{
  "train_examples": 77898,
  "bias": "all",
  "inner_norm": false,
  "patch_size": [4, 4],
  "positions": "learned",
  "residual_init": "scaled_by_depth",
  "orthogonalizer": "newton_schulz_5",
  "adamw_lr_other_params": 0.001,
  "steps": 7000,
  "lr_schedule": "wsd",
  "warmup_steps": 350,
  "weight_decay": 0.0
}
Rows from block 2 of a small image embedding model, named by matrix and row number. Rows with one number belong to one neuron. Each number is 200 + 20 x the weight over its row's rms, rounded and kept within 0 to 999. All counts start at 0.
After each neuron's rows are labels from the 100 images, of 14976, where the neuron reaches its highest value: "patch colour" is the nearest of a few named colours to the mean colour under the peak. Only what is clearly more common there than usual is listed. The data: photos of plants, animals and fungi (iNaturalist). In brackets: how many of the 100.
# fc1: MLP up (model.blocks.2.mlp.fc1.weight, 1920x320), inputs 216-269
# fc2: MLP down (model.blocks.2.mlp.fc2.weight, 320x1920, transposed), outputs 216-269

fc1.476,228,229,190,207,204,180,158,196,217,212,224,213,188,208,215,194,190,240,213,181,223,223,171,210,230,195,175,213,188,179,155,208,186,187,183,230,232,184,206,199,183,211,178,227,211,134,160,220,177,200,225,185,184,230
fc2.476,194,201,210,200,165,192,194,214,206,238,205,221,184,154,192,195,197,219,190,233,182,206,189,188,184,190,209,187,177,225,210,196,196,207,234,206,186,197,245,222,218,205,208,173,225,206,192,203,228,177,195,213,202,166
patch colour: brown (59)

fc1.480,172,212,205,163,217,203,181,220,163,240,232,199,168,180,203,209,241,216,178,184,178,157,182,207,162,180,210,202,200,194,186,188,203,209,211,191,226,204,205,185,172,209,201,188,185,214,187,210,208,181,188,198,206,191
fc2.480,189,199,224,235,224,199,217,188,209,172,206,208,219,211,214,180,211,225,217,246,211,225,185,192,204,214,191,233,176,192,205,201,214,184,184,221,188,222,235,186,230,177,202,175,223,166,211,158,210,169,150,208,229,188
patch colour: yellow (33)

fc1.617,208,211,194,187,210,177,218,167,226,214,209,192,214,212,188,194,205,224,182,190,219,173,144,187,222,230,206,224,158,176,210,197,228,213,197,224,207,213,178,229,159,179,172,201,202,192,223,202,196,186,197,218,197,177
fc2.617,161,216,210,205,199,200,214,209,150,180,220,208,171,210,199,222,225,163,211,186,186,170,201,207,200,186,192,204,214,221,186,206,192,193,228,206,221,202,221,190,224,194,198,204,187,207,171,182,233,195,224,200,229,198
patch colour: yellow (37); orange (35)

fc1.329,207,255,185,188,214,186,195,187,206,194,203,206,199,237,194,215,198,185,202,203,224,203,199,182,179,207,224,184,231,217,229,209,203,219,174,217,174,186,219,191,214,170,186,183,230,221,205,230,208,214,211,210,207,185
fc2.329,197,187,221,208,187,183,191,163,180,211,206,201,199,212,204,203,182,194,201,184,219,206,190,187,196,177,201,221,191,184,170,206,205,166,195,221,203,225,217,179,170,207,215,196,188,171,196,181,182,184,188,168,209,211
patch colour: grey (79)

fc1.692,202,211,161,199,192,236,189,210,210,213,180,188,181,192,189,193,210,205,215,229,200,235,209,160,200,193,229,190,211,170,163,238,188,183,197,186,161,235,178,201,209,216,202,208,225,202,217,220,179,221,213,205,203,218
fc2.692,200,200,217,225,183,176,225,191,219,221,213,173,205,232,215,209,172,213,207,242,237,215,204,201,190,214,218,193,192,205,210,214,208,203,204,170,188,236,219,187,196,217,230,175,166,190,163,202,201,155,232,215,187,203
patch colour: brown (57)

fc1.96,219,216,201,213,199,176,219,211,212,211,233,226,191,191,219,204,201,238,222,182,194,217,213,190,217,219,226,184,231,205,183,213,164,209,210,178,208,181,204,217,172,210,198,190,155,211,166,244,201,184,187,221,149,193
fc2.96,183,225,182,189,242,205,201,234,199,189,183,179,236,159,193,194,207,187,205,233,243,174,190,189,201,197,158,214,205,208,158,171,182,204,220,204,186,159,181,236,202,189,189,202,217,218,227,209,210,184,222,220,209,177
patch colour: pink (42)

fc1.418,201,214,219,194,231,192,196,183,190,247,210,183,189,174,219,203,200,202,188,196,188,181,155,173,203,208,202,202,175,225,219,185,199,223,177,189,182,208,249,222,177,167,212,187,216,216,173,178,238,180,189,163,183,172
fc2.418,202,185,210,188,169,194,180,193,184,174,204,186,173,178,196,252,229,167,198,205,186,216,212,201,234,185,204,219,163,228,200,184,213,199,190,202,233,220,207,171,186,168,197,209,228,226,172,187,211,180,199,226,213,223
patch colour: yellow (42); orange (39)

fc1.468,214,203,204,227,175,215,198,217,242,177,158,223,183,232,207,189,195,186,191,180,203,177,201,205,184,190,206,191,188,197,202,184,203,235,173,188,195,206,195,178,216,187,164,186,197,200,199,199,227,191,196,207,209,187
fc2.468,207,215,184,184,246,178,179,184,172,197,217,184,196,196,173,235,190,187,225,180,201,218,199,215,195,155,184,203,181,191,203,224,211,193,160,231,202,205,204,195,201,205,210,189,194,214,225,237,193,230,174,193,230,219
patch colour: grey (99)

fc1.502,207,226,237,174,230,207,181,166,182,241,222,184,200,215,263,211,188,173,201,230,205,165,185,193,196,217,175,226,188,218,206,188,208,188,221,170,177,211,203,216,177,185,235,201,215,197,179,203,194,210,215,200,219,202
fc2.502,213,155,196,219,199,189,175,226,209,169,197,167,194,233,197,241,218,224,179,162,200,220,178,184,223,234,201,158,226,225,190,217,208,187,175,176,219,171,223,177,204,213,229,188,202,213,150,197,200,193,204,186,215,198
patch colour: orange (35); yellow (34)

fc1.178,206,213,242,200,205,209,190,190,209,188,215,218,182,185,202,206,210,203,209,201,201,218,204,199,202,228,238,178,182,250,190,209,165,189,185,189,192,178,206,214,190,141,190,200,221,212,219,241,208,179,176,233,196,207
fc2.178,204,223,233,205,154,207,210,180,162,211,191,209,154,181,233,226,239,200,213,189,179,238,192,225,180,179,196,192,199,203,203,193,225,198,173,199,232,220,233,188,203,218,187,181,235,175,215,173,187,187,203,164,181,188
patch colour: orange (39)

fc1.42,204,226,213,211,213,210,206,181,224,195,213,202,197,183,160,160,201,192,190,214,210,205,191,197,247,204,157,217,193,211,201,198,184,200,210,187,212,171,197,193,231,204,202,231,187,217,188,186,189,201,207,195,193,212
fc2.42,189,190,196,207,207,187,233,220,197,235,217,205,197,174,194,187,212,200,186,226,192,206,234,233,143,202,214,190,231,207,193,199,182,216,224,190,178,216,201,179,155,201,221,171,211,206,229,179,231,211,189,186,199,228
patch colour: green (30)

fc1.408,174,218,230,190,194,174,186,181,199,230,217,208,182,190,223,194,225,177,191,217,185,177,196,188,203,178,259,177,178,219,234,203,184,219,186,182,205,203,216,190,202,192,207,189,177,189,180,176,212,229,202,180,190,168
fc2.408,183,200,173,241,194,201,194,196,187,191,219,181,180,191,200,195,215,185,186,195,167,215,205,212,233,171,203,219,161,238,172,186,209,197,175,169,200,233,206,186,165,167,184,171,252,207,145,208,231,184,215,191,223,190
patch colour: yellow (43)

fc1.24,196,182,184,217,233,221,200,190,200,206,226,207,190,192,213,183,206,225,177,221,213,190,175,204,213,165,148,201,181,229,239,187,190,195,191,198,221,176,178,193,194,186,205,198,210,206,177,187,210,197,203,205,179,173
fc2.24,199,188,184,194,180,203,212,207,145,188,197,196,206,189,206,207,236,173,201,203,202,172,194,181,188,167,212,199,199,187,197,197,229,184,197,184,185,204,252,186,218,205,186,189,203,241,222,192,191,200,214,212,197,214
patch colour: orange (37); yellow (31)

fc1.38,199,196,200,185,244,193,208,201,187,176,206,228,191,199,201,210,158,203,188,191,202,188,185,184,224,171,153,216,166,144,202,199,202,206,210,203,193,159,196,192,222,178,208,171,249,181,216,201,192,219,201,186,183,201
fc2.38,183,156,207,175,216,219,170,208,203,204,208,202,216,186,174,180,197,215,183,206,194,190,184,219,193,200,239,183,234,221,207,174,240,184,210,180,194,190,178,178,166,182,198,194,186,214,216,186,206,191,219,213,192,193
patch colour: brown (62)

fc1.753,209,220,190,179,184,195,200,188,197,188,192,191,208,204,221,174,236,223,175,229,192,187,159,231,226,210,173,191,205,189,230,202,174,235,233,210,191,185,194,228,181,172,175,210,200,146,202,136,201,199,208,238,158,225
fc2.753,233,196,197,150,204,187,183,220,187,155,206,219,148,207,203,199,207,176,144,225,224,215,194,210,219,173,225,180,195,233,203,179,208,204,183,181,214,153,202,185,222,187,197,257,186,218,206,200,207,201,198,181,229,227
patch colour: green (29)

fc1.60,227,216,215,203,219,148,203,196,208,183,181,181,209,200,206,185,187,218,228,219,207,213,192,214,218,203,190,220,161,184,178,200,208,187,172,184,201,187,202,188,190,192,206,210,204,197,202,187,189,187,208,213,208,217
fc2.60,217,229,197,192,193,227,224,181,166,213,216,224,201,190,212,170,170,222,195,191,217,183,233,201,210,209,182,202,222,211,210,229,218,227,215,186,207,181,206,203,165,223,225,186,186,237,179,163,229,205,212,191,225,192
patch colour: yellow (54)

fc1.198,159,199,226,242,235,198,223,214,196,165,181,223,252,170,206,210,190,202,197,204,156,221,180,219,179,201,211,195,229,185,227,194,171,211,252,185,229,181,203,203,195,195,225,189,220,219,242,195,165,187,194,158,185,194
fc2.198,225,203,195,215,172,190,185,194,192,190,194,203,198,204,166,175,205,202,203,195,233,198,220,238,231,185,232,186,174,200,168,209,175,226,190,199,196,192,231,214,185,173,220,170,184,197,196,227,227,229,205,184,177,223
patch colour: grey (77)

fc1.504,247,223,188,197,186,190,156,170,201,192,203,215,192,212,215,205,190,209,207,195,183,226,201,224,172,198,211,226,180,171,203,219,215,222,171,213,214,234,240,221,223,208,199,201,201,179,212,173,190,192,204,219,181,226
fc2.504,189,187,163,177,198,160,196,212,201,228,199,188,175,162,204,207,180,189,204,196,211,170,232,224,196,191,192,173,205,215,165,194,203,199,202,221,192,198,195,189,188,177,165,206,216,201,194,201,214,169,248,220,227,206
patch colour: cyan (41)

fc1.599,185,218,187,193,199,227,188,228,221,187,180,193,178,217,256,211,194,213,203,210,166,192,190,200,216,201,142,218,201,188,227,184,224,203,183,201,204,204,189,185,211,240,205,200,194,209,215,186,196,218,184,204,184,146
fc2.599,230,176,206,187,185,166,191,187,218,223,196,196,228,223,155,199,199,199,179,208,182,216,224,205,196,181,166,201,203,183,207,210,184,168,231,219,189,226,217,184,181,222,207,170,193,190,188,199,185,194,201,203,168,205
patch colour: cyan (32)

fc1.279,185,181,196,167,188,170,187,216,201,220,216,190,170,186,180,186,214,193,190,210,190,199,204,226,230,154,200,184,221,187,188,187,200,205,210,225,204,229,218,209,208,184,190,187,213,182,201,222,237,183,218,198,196,220
fc2.279,209,222,203,214,195,186,212,193,204,206,188,201,199,230,218,203,199,195,188,197,189,229,172,224,202,216,203,220,185,180,213,231,187,191,218,180,217,190,188,199,187,207,207,212,204,182,195,209,185,189,204,197,170,221
patch colour: pink (35)

fc1.380,221,221,190,199,228,213,187,187,223,205,213,206,225,179,223,221,174,175,196,254,205,190,243,185,181,203,199,221,202,216,189,204,217,214,214,200,169,205,178,211,187,172,234,240,185,189,244,190,215,222,223,182,202,235
fc2.380,202,193,215,178,198,186,200,183,203,206,204,197,182,180,182,210,190,210,214,178,168,214,188,174,205,223,192,204,187,197,216,235,197,194,192,186,208,192,191,186,182,212,195,207,196,186,200,198,200,178,159,217,195,212
patch colour: brown (53)

fc1.474,228,197,178,206,211,203,199,159,193,185,171,234,210,224,201,187,221,186,195,208,189,187,172,212,198,181,224,213,186,198,194,188,214,188,191,200,197,182,239,189,168,231,210,190,204,218,224,186,230,179,208,223,194,203
fc2.474,191,210,212,176,190,199,195,209,214,211,204,204,172,211,199,226,162,187,185,193,205,195,222,185,203,174,200,211,190,231,194,216,166,207,206,215,218,219,183,169,235,212,211,217,199,201,206,196,202,185,219,206,186,222
patch colour: yellow (27)

fc1.549,233,222,205,239,217,177,217,172,201,228,180,170,211,251,212,182,218,230,210,208,195,195,179,198,197,257,205,214,188,191,229,182,183,193,179,221,219,202,234,232,181,191,184,228,232,177,205,172,199,197,212,163,204,187
fc2.549,188,171,199,182,200,200,212,164,207,212,248,209,219,183,212,172,195,203,174,214,191,201,214,177,174,159,215,184,206,221,212,184,187,212,216,176,192,220,225,147,191,217,197,196,157,226,208,189,232,184,211,174,213,190
patch colour: orange (36); yellow (35)

fc1.207,235,216,242,192,198,190,215,217,231,208,209,196,185,195,211,197,217,201,184,195,168,246,179,186,201,184,192,206,185,233,149,186,177,213,177,182,174,196,184,214,225,219,190,217,171,211,180,171,183,185,173,199,207,202
fc2.207,197,246,150,168,166,208,183,235,209,242,196,177,198,190,209,156,193,203,202,207,240,189,221,203,195,213,171,213,214,171,218,228,234,184,212,207,213,215,219,206,194,202,194,183,227,177,209,169,229,185,186,202,219,177
patch colour: brown (82)

fc1.193,185,199,222,239,219,170,220,197,199,186,192,177,209,190,225,202,215,180,208,209,195,204,215,185,186,202,179,208,194,181,210,154,205,160,212,177,224,169,209,189,179,219,197,175,222,177,212,171,192,192,213,185,207,212
fc2.193,215,219,186,191,184,183,195,188,224,213,195,202,215,183,209,234,226,192,193,185,220,198,200,184,218,208,222,174,166,210,206,224,231,201,186,163,220,224,205,176,226,191,214,187,167,176,198,173,235,230,184,198,197,190
patch colour: yellow (54); orange (28)

fc1.622,206,206,251,190,220,202,200,159,232,188,201,196,197,198,205,224,221,157,191,211,210,199,249,184,188,201,239,224,179,224,187,181,206,202,208,174,239,169,187,189,191,209,192,203,217,212,220,196,209,215,166,204,205,215
fc2.622,150,208,166,208,201,203,206,212,202,174,238,172,203,205,187,182,197,224,165,189,230,200,179,206,206,230,190,193,210,194,190,204,170,213,196,219,209,228,177,186,189,207,193,225,180,190,196,184,221,188,247,185,197,193
patch colour: yellow (42); orange (34)

fc1.605,187,245,226,205,228,182,210,206,176,228,194,190,205,167,205,196,176,184,204,194,216,175,214,196,217,170,236,167,178,168,239,197,190,240,194,209,195,213,213,186,178,150,234,221,223,211,200,161,203,198,183,153,191,176
fc2.605,206,197,205,205,191,180,170,191,189,204,199,212,220,221,189,219,189,211,200,192,188,253,208,221,223,206,233,237,219,221,194,187,180,212,210,173,193,220,188,191,264,192,217,199,207,202,190,201,191,242,169,209,224,195
patch colour: cyan (25)

fc1.109,223,208,208,181,242,194,183,221,225,187,206,163,223,205,191,210,174,198,209,213,159,198,193,214,195,171,201,251,204,212,209,193,178,176,154,224,168,217,201,191,233,195,214,209,175,217,213,180,179,190,209,252,193,180
fc2.109,186,202,192,241,193,197,238,210,221,183,218,209,131,188,201,161,211,207,196,200,200,231,208,220,194,184,206,192,186,195,167,226,210,219,242,180,197,165,191,202,209,196,214,163,224,199,166,164,198,193,201,185,180,186
patch colour: brown (52)

fc1.462,181,201,217,208,231,185,198,196,173,227,204,171,197,194,223,225,207,195,206,215,183,190,178,207,212,232,235,210,195,197,181,183,194,202,195,215,192,220,183,192,178,227,180,197,169,185,187,178,189,209,163,229,194,166
fc2.462,175,179,236,199,179,211,232,225,211,183,216,165,206,216,167,214,188,228,191,195,206,194,208,183,219,191,191,191,186,219,220,194,187,241,199,190,216,216,224,203,204,193,196,172,189,235,177,172,206,187,197,182,198,205
patch colour: yellow (28)

fc1.470,229,195,164,191,203,212,205,215,210,181,192,199,185,206,193,235,168,201,203,194,183,228,205,146,190,219,180,225,209,201,242,217,191,204,210,184,204,167,238,171,208,209,212,199,197,211,192,206,183,189,193,235,219,220
fc2.470,182,210,183,205,186,249,222,192,192,212,182,179,164,224,181,191,210,230,200,147,207,220,184,241,212,197,199,180,186,209,174,213,179,232,193,186,215,201,216,239,219,216,187,229,184,195,215,219,194,214,207,193,179,174
patch colour: grey (83)

fc1.541,193,177,183,210,188,203,222,219,188,216,210,206,173,160,240,211,240,190,231,169,170,209,174,203,219,198,210,223,220,213,199,217,197,184,213,169,170,190,213,223,174,194,209,182,197,197,218,226,173,185,236,199,202,185
fc2.541,187,222,221,167,153,228,221,217,197,202,192,192,198,218,203,202,221,204,189,231,197,165,196,192,205,246,155,199,209,186,176,187,188,204,185,203,185,227,195,207,240,187,184,173,222,204,215,173,197,211,219,182,196,200
patch colour: orange (30)

fc1.722,223,214,196,177,175,208,218,212,212,179,176,240,219,222,179,189,183,197,169,214,209,202,175,207,236,194,224,211,205,212,219,192,207,185,215,203,224,230,201,190,189,172,172,224,181,222,247,212,198,207,205,204,202,203
fc2.722,201,201,215,218,191,221,181,182,210,199,192,199,169,218,185,203,192,198,182,196,196,216,168,184,173,215,201,207,167,227,224,218,163,182,211,200,225,202,134,159,193,185,201,196,224,189,209,222,171,202,234,180,184,159
patch colour: grey (77)

fc1.199,179,184,166,233,184,183,217,169,234,229,194,216,225,182,203,178,247,220,222,253,202,190,189,200,187,227,180,203,224,218,195,168,187,208,185,198,238,173,215,203,228,179,196,192,206,228,226,166,215,222,221,197,210,157
fc2.199,175,201,173,181,194,227,181,187,184,189,203,183,205,191,179,206,190,214,219,189,206,187,189,191,175,185,194,221,195,224,203,212,201,214,226,208,229,191,219,195,206,185,199,207,222,196,194,206,165,165,196,187,183,202
patch colour: yellow (44)

fc1.493,222,236,192,241,180,158,203,215,221,230,199,209,187,198,182,175,178,178,183,223,196,172,175,201,208,223,186,194,170,195,171,181,204,206,196,232,206,199,219,187,221,211,191,203,201,217,210,194,211,178,207,231,222,197
fc2.493,206,173,210,220,241,228,221,182,208,188,213,200,171,180,197,179,194,182,237,211,223,196,207,205,217,199,209,181,201,231,182,195,210,214,192,222,184,216,226,211,201,183,217,193,227,209,203,226,256,219,173,188,228,163
patch colour: grey (87)

fc1.400,214,238,197,232,217,167,229,194,195,183,178,208,208,201,218,200,230,213,211,202,206,214,228,187,210,214,204,222,194,213,206,200,202,167,224,158,200,204,193,188,208,220,200,224,193,223,238,193,205,204,180,202,216,225
fc2.400,220,203,208,205,211,200,178,200,190,202,200,182,191,199,225,220,176,186,199,182,231,186,169,216,225,164,228,170,217,194,207,203,199,231,218,206,199,185,213,211,208,177,194,231,216,194,189,205,242,170,197,163,144,182
patch colour: pink (26)

fc1.432,186,191,180,205,169,200,166,229,214,183,191,245,222,202,203,195,204,172,185,201,181,232,190,209,196,218,244,200,215,188,199,203,216,196,223,189,215,223,198,174,183,197,170,175,175,209,227,188,201,192,197,189,193,231
fc2.432,185,197,216,226,204,197,208,180,187,196,215,201,207,206,207,216,228,203,189,231,213,234,174,239,192,213,195,208,213,209,204,216,247,204,201,197,162,187,209,205,203,237,223,223,197,187,180,219,184,204,155,194,195,228
patch colour: yellow (26)

fc1.107,193,172,204,224,232,205,158,192,182,201,211,204,220,197,206,194,201,207,181,211,177,151,247,208,236,165,230,221,168,178,218,172,173,186,183,178,166,197,225,186,192,192,211,234,180,235,246,199,173,201,183,223,193,166
fc2.107,169,223,215,178,208,205,215,178,195,207,200,178,209,176,205,216,189,203,195,192,182,239,218,177,172,215,187,192,215,213,228,176,225,201,254,185,231,194,174,194,202,197,205,170,185,183,203,178,221,198,216,207,214,221
patch colour: pink (35)

fc1.627,223,219,182,227,210,211,193,164,201,195,193,207,194,195,163,196,170,182,209,204,197,225,192,187,213,192,165,194,185,174,220,198,224,181,195,173,204,207,223,210,191,188,190,226,220,142,218,188,219,227,200,187,199,225
fc2.627,180,169,181,210,186,219,192,244,228,207,209,206,179,234,219,198,240,244,201,208,190,210,201,193,206,211,224,204,202,211,182,215,201,214,189,184,197,172,229,204,197,203,224,204,190,202,189,183,208,195,175,216,210,200
patch colour: brown (74)

fc1.700,171,216,202,178,202,235,186,203,174,224,200,156,157,175,203,190,200,178,187,216,216,229,197,204,231,184,187,199,172,172,176,196,212,191,205,203,209,155,247,196,203,205,181,218,213,169,210,201,197,194,201,204,212,221
fc2.700,181,194,207,200,194,227,146,192,221,203,223,174,213,202,193,252,210,188,204,188,205,204,177,230,198,222,165,200,164,202,194,215,212,195,232,202,212,224,209,191,234,199,184,179,178,214,200,192,165,183,209,217,165,173
patch colour: brown (50)

fc1.74,201,170,212,221,204,205,222,200,192,185,192,174,206,191,194,188,194,190,198,224,204,218,208,182,197,186,207,210,168,240,219,241,199,220,141,167,187,178,214,186,188,167,217,193,216,204,221,214,203,201,237,191,226,214
fc2.74,215,240,189,201,201,191,183,192,186,207,225,206,186,230,180,198,192,193,197,206,188,185,223,208,178,192,192,202,217,218,202,194,218,166,212,221,228,185,180,204,208,227,167,191,200,206,217,207,228,218,205,182,187,191
patch colour: brown (69)

fc1.363,197,192,197,191,237,186,196,189,232,216,200,194,205,190,213,204,228,194,204,173,228,207,199,246,190,199,168,211,210,221,177,209,197,178,181,218,204,196,198,202,183,195,207,202,165,193,218,214,175,211,195,209,193,175
fc2.363,200,184,186,194,178,213,210,198,206,174,204,236,174,157,227,197,174,216,187,218,185,210,190,198,210,190,208,230,193,179,228,210,187,228,233,230,179,206,179,252,192,216,173,195,187,214,204,215,179,212,144,167,211,195
patch colour: black (53)