{"image_size": 40, "embedding_dim": 128, "parallel_block": false, "conv_stem": false, "positions": "learned", "residual_init": "scaled_by_depth", "steps": 7000}
Rows from block 2 of a small image embedding model, named by matrix and row number. Rows with one number belong to one neuron. Each number is 50 + 15 x the weight over its row's rms, rounded and kept within 0 to 99. All counts start at 0.
After each neuron's rows are labels from the 100 images, of 14976, where the neuron reaches its highest value: "responds to" is what is common among them. Only what is clearly more common there than usual is listed. The data: photos of plants, animals and fungi (iNaturalist). In brackets: how many of the 100.
# fc1: MLP up (model.blocks.2.mlp.fc1.weight, 1920x320), inputs 54-107
# fc2: MLP down (model.blocks.2.mlp.fc2.weight, 320x1920, transposed), outputs 54-107

fc1.162:63 53 47 52 37 45 44 61 68 52 53 61 69 49 54 57 44 33 26 56 37 36 71 73 40 59 46 59 49 57 42 52 26 34 63 58 64 08 55 47 28 53 52 47 38 43 54 44 59 56 26 67 57 47
fc2.162:39 34 27 41 38 32 40 60 42 31 35 34 87 65 83 27 58 76 31 32 67 55 59 54 30 57 56 28 27 58 63 31 27 56 34 61 45 67 48 18 73 76 66 64 39 53 35 19 63 38 31 46 44 32
responds to: kingdom Plantae (28); phylum Tracheophyta (28); class Magnoliopsida (26)

fc1.18:40 49 26 41 59 67 38 51 39 32 38 48 77 72 55 55 53 30 45 38 63 24 19 36 45 22 42 28 63 61 37 39 52 48 55 65 89 29 40 34 34 29 51 47 37 39 52 29 55 46 77 67 49 68
fc2.18:83 26 74 48 70 62 31 38 44 49 60 55 46 55 62 59 39 60 33 58 65 50 67 50 32 43 19 52 50 49 68 44 49 78 45 41 14 59 38 54 58 59 52 63 53 57 31 66 27 67 49 36 49 66
responds to: phylum Tracheophyta (25); kingdom Plantae (25)

fc1.586:45 53 49 57 38 48 64 45 50 50 79 55 12 38 46 45 27 18 70 41 50 66 37 67 22 53 57 38 47 47 46 76 63 69 53 31 37 60 35 46 53 28 72 59 65 40 48 57 56 55 43 37 71 50
fc2.586:43 61 70 47 74 60 55 25 49 46 62 46 73 46 39 62 58 70 63 53 47 58 48 63 37 20 46 52 35 53 54 35 22 40 27 18 58 52 60 65 40 49 59 60 25 23 65 60 55 40 63 46 51 58
responds to: kingdom Plantae (62); phylum Tracheophyta (62); class Magnoliopsida (47)

fc1.597:62 42 52 33 41 60 32 30 35 39 59 21 58 31 80 42 66 38 87 65 58 71 48 79 45 37 42 45 26 54 60 39 64 60 47 26 44 76 58 57 44 57 65 60 45 55 29 67 40 55 71 40 45 58
fc2.597:60 48 54 59 74 55 26 40 63 44 61 79 53 80 49 10 59 52 45 56 53 50 37 54 49 47 33 32 56 38 57 61 55 33 35 39 40 27 56 72 50 10 29 40 29 49 65 58 40 45 29 42 72 43
responds to: phylum Tracheophyta (30); kingdom Plantae (30)

fc1.86:50 43 39 62 39 63 41 33 47 85 52 66 37 70 59 52 63 56 58 51 46 48 40 49 43 52 52 53 42 45 65 38 63 85 68 72 48 40 36 67 55 49 52 74 20 46 66 28 34 39 48 66 50 56
fc2.86:46 44 42 18 64 21 58 59 75 33 05 38 61 69 62 67 46 40 58 63 37 41 45 34 28 58 48 51 35 76 65 65 32 51 52 17 55 35 40 45 54 77 47 32 51 75 37 21 10 67 35 79 55 67
responds to: kingdom Plantae (41); phylum Tracheophyta (41); class Magnoliopsida (34)

fc1.633:40 40 66 68 63 40 62 78 39 52 53 69 58 88 80 44 48 28 53 23 39 74 50 42 38 53 31 71 37 49 43 27 60 14 54 47 61 47 44 48 77 56 53 60 58 49 44 76 45 20 36 41 31 74
fc2.633:67 55 64 75 50 43 46 67 53 55 39 42 57 63 47 59 40 63 08 50 37 81 82 66 61 30 52 64 63 69 34 66 28 42 40 31 86 61 55 55 56 46 63 60 34 56 38 38 36 42 50 56 53 37
responds to: phylum Tracheophyta (26); kingdom Plantae (26)

fc1.100:63 63 65 56 55 58 62 59 53 43 31 32 36 48 71 68 26 47 57 39 56 68 45 36 43 18 30 55 36 41 49 70 40 40 36 34 53 60 41 34 23 35 32 46 41 38 53 53 35 50 49 43 37 41
fc2.100:30 64 42 56 48 55 63 40 58 54 98 28 36 33 34 36 52 89 25 38 82 52 52 45 55 23 61 35 55 40 50 36 72 21 34 40 64 67 73 87 52 62 65 41 45 45 32 52 76 51 43 43 57 64
responds to: phylum Tracheophyta (28); kingdom Plantae (28)

fc1.542:66 59 47 40 39 39 69 47 12 51 36 16 33 62 57 84 44 27 53 55 40 52 65 44 55 39 56 51 24 51 31 67 56 51 43 45 31 33 37 55 30 45 43 39 10 66 41 53 26 48 51 46 67 29
fc2.542:48 34 67 36 50 40 55 49 51 43 40 38 68 58 66 39 59 74 43 25 31 56 81 79 20 47 37 32 30 38 62 46 31 58 55 54 53 88 51 44 56 68 55 47 50 40 49 44 44 67 76 45 45 85
responds to: kingdom Plantae (44); phylum Tracheophyta (44); class Magnoliopsida (34)

fc1.37:49 27 70 57 29 32 51 55 45 39 98 37 29 42 37 35 68 44 70 60 64 59 56 70 46 56 48 58 51 45 55 51 32 58 53 53 50 64 47 50 42 62 61 51 49 58 35 23 45 30 42 49 44 46
fc2.37:44 76 50 59 32 56 59 54 41 49 55 70 34 53 47 36 46 47 55 39 32 55 54 45 35 52 51 35 50 27 64 38 70 45 39 33 29 76 42 58 56 53 68 51 50 62 76 52 36 83 45 64 58 56
responds to: phylum Tracheophyta (32); kingdom Plantae (32)

fc1.498:61 67 41 69 38 61 67 45 32 54 60 45 39 30 38 49 61 56 68 53 50 52 42 64 55 62 46 44 67 35 54 31 57 42 34 40 80 29 39 33 32 72 56 50 29 77 36 73 34 34 32 58 42 36
fc2.498:34 37 65 57 43 38 50 52 69 60 53 28 47 40 45 46 46 54 55 38 48 79 55 70 51 35 51 53 31 63 28 63 36 70 27 24 52 43 30 50 72 58 50 26 48 64 24 41 33 65 45 03 70 72
responds to: kingdom Plantae (46); phylum Tracheophyta (46); class Magnoliopsida (37)

fc1.687:32 34 67 27 43 68 42 35 39 54 42 46 27 43 44 56 18 47 50 57 43 70 59 48 37 20 60 51 60 61 54 76 54 62 43 43 52 57 32 55 42 33 55 50 70 38 72 52 42 77 20 64 29 59
fc2.687:50 75 46 43 37 52 56 38 50 36 67 40 29 62 53 54 57 68 70 41 52 33 67 68 57 29 45 27 29 53 45 53 35 40 61 61 54 41 49 47 59 39 42 43 41 21 36 37 56 50 47 31 53 63
responds to: phylum Tracheophyta (44); kingdom Plantae (44)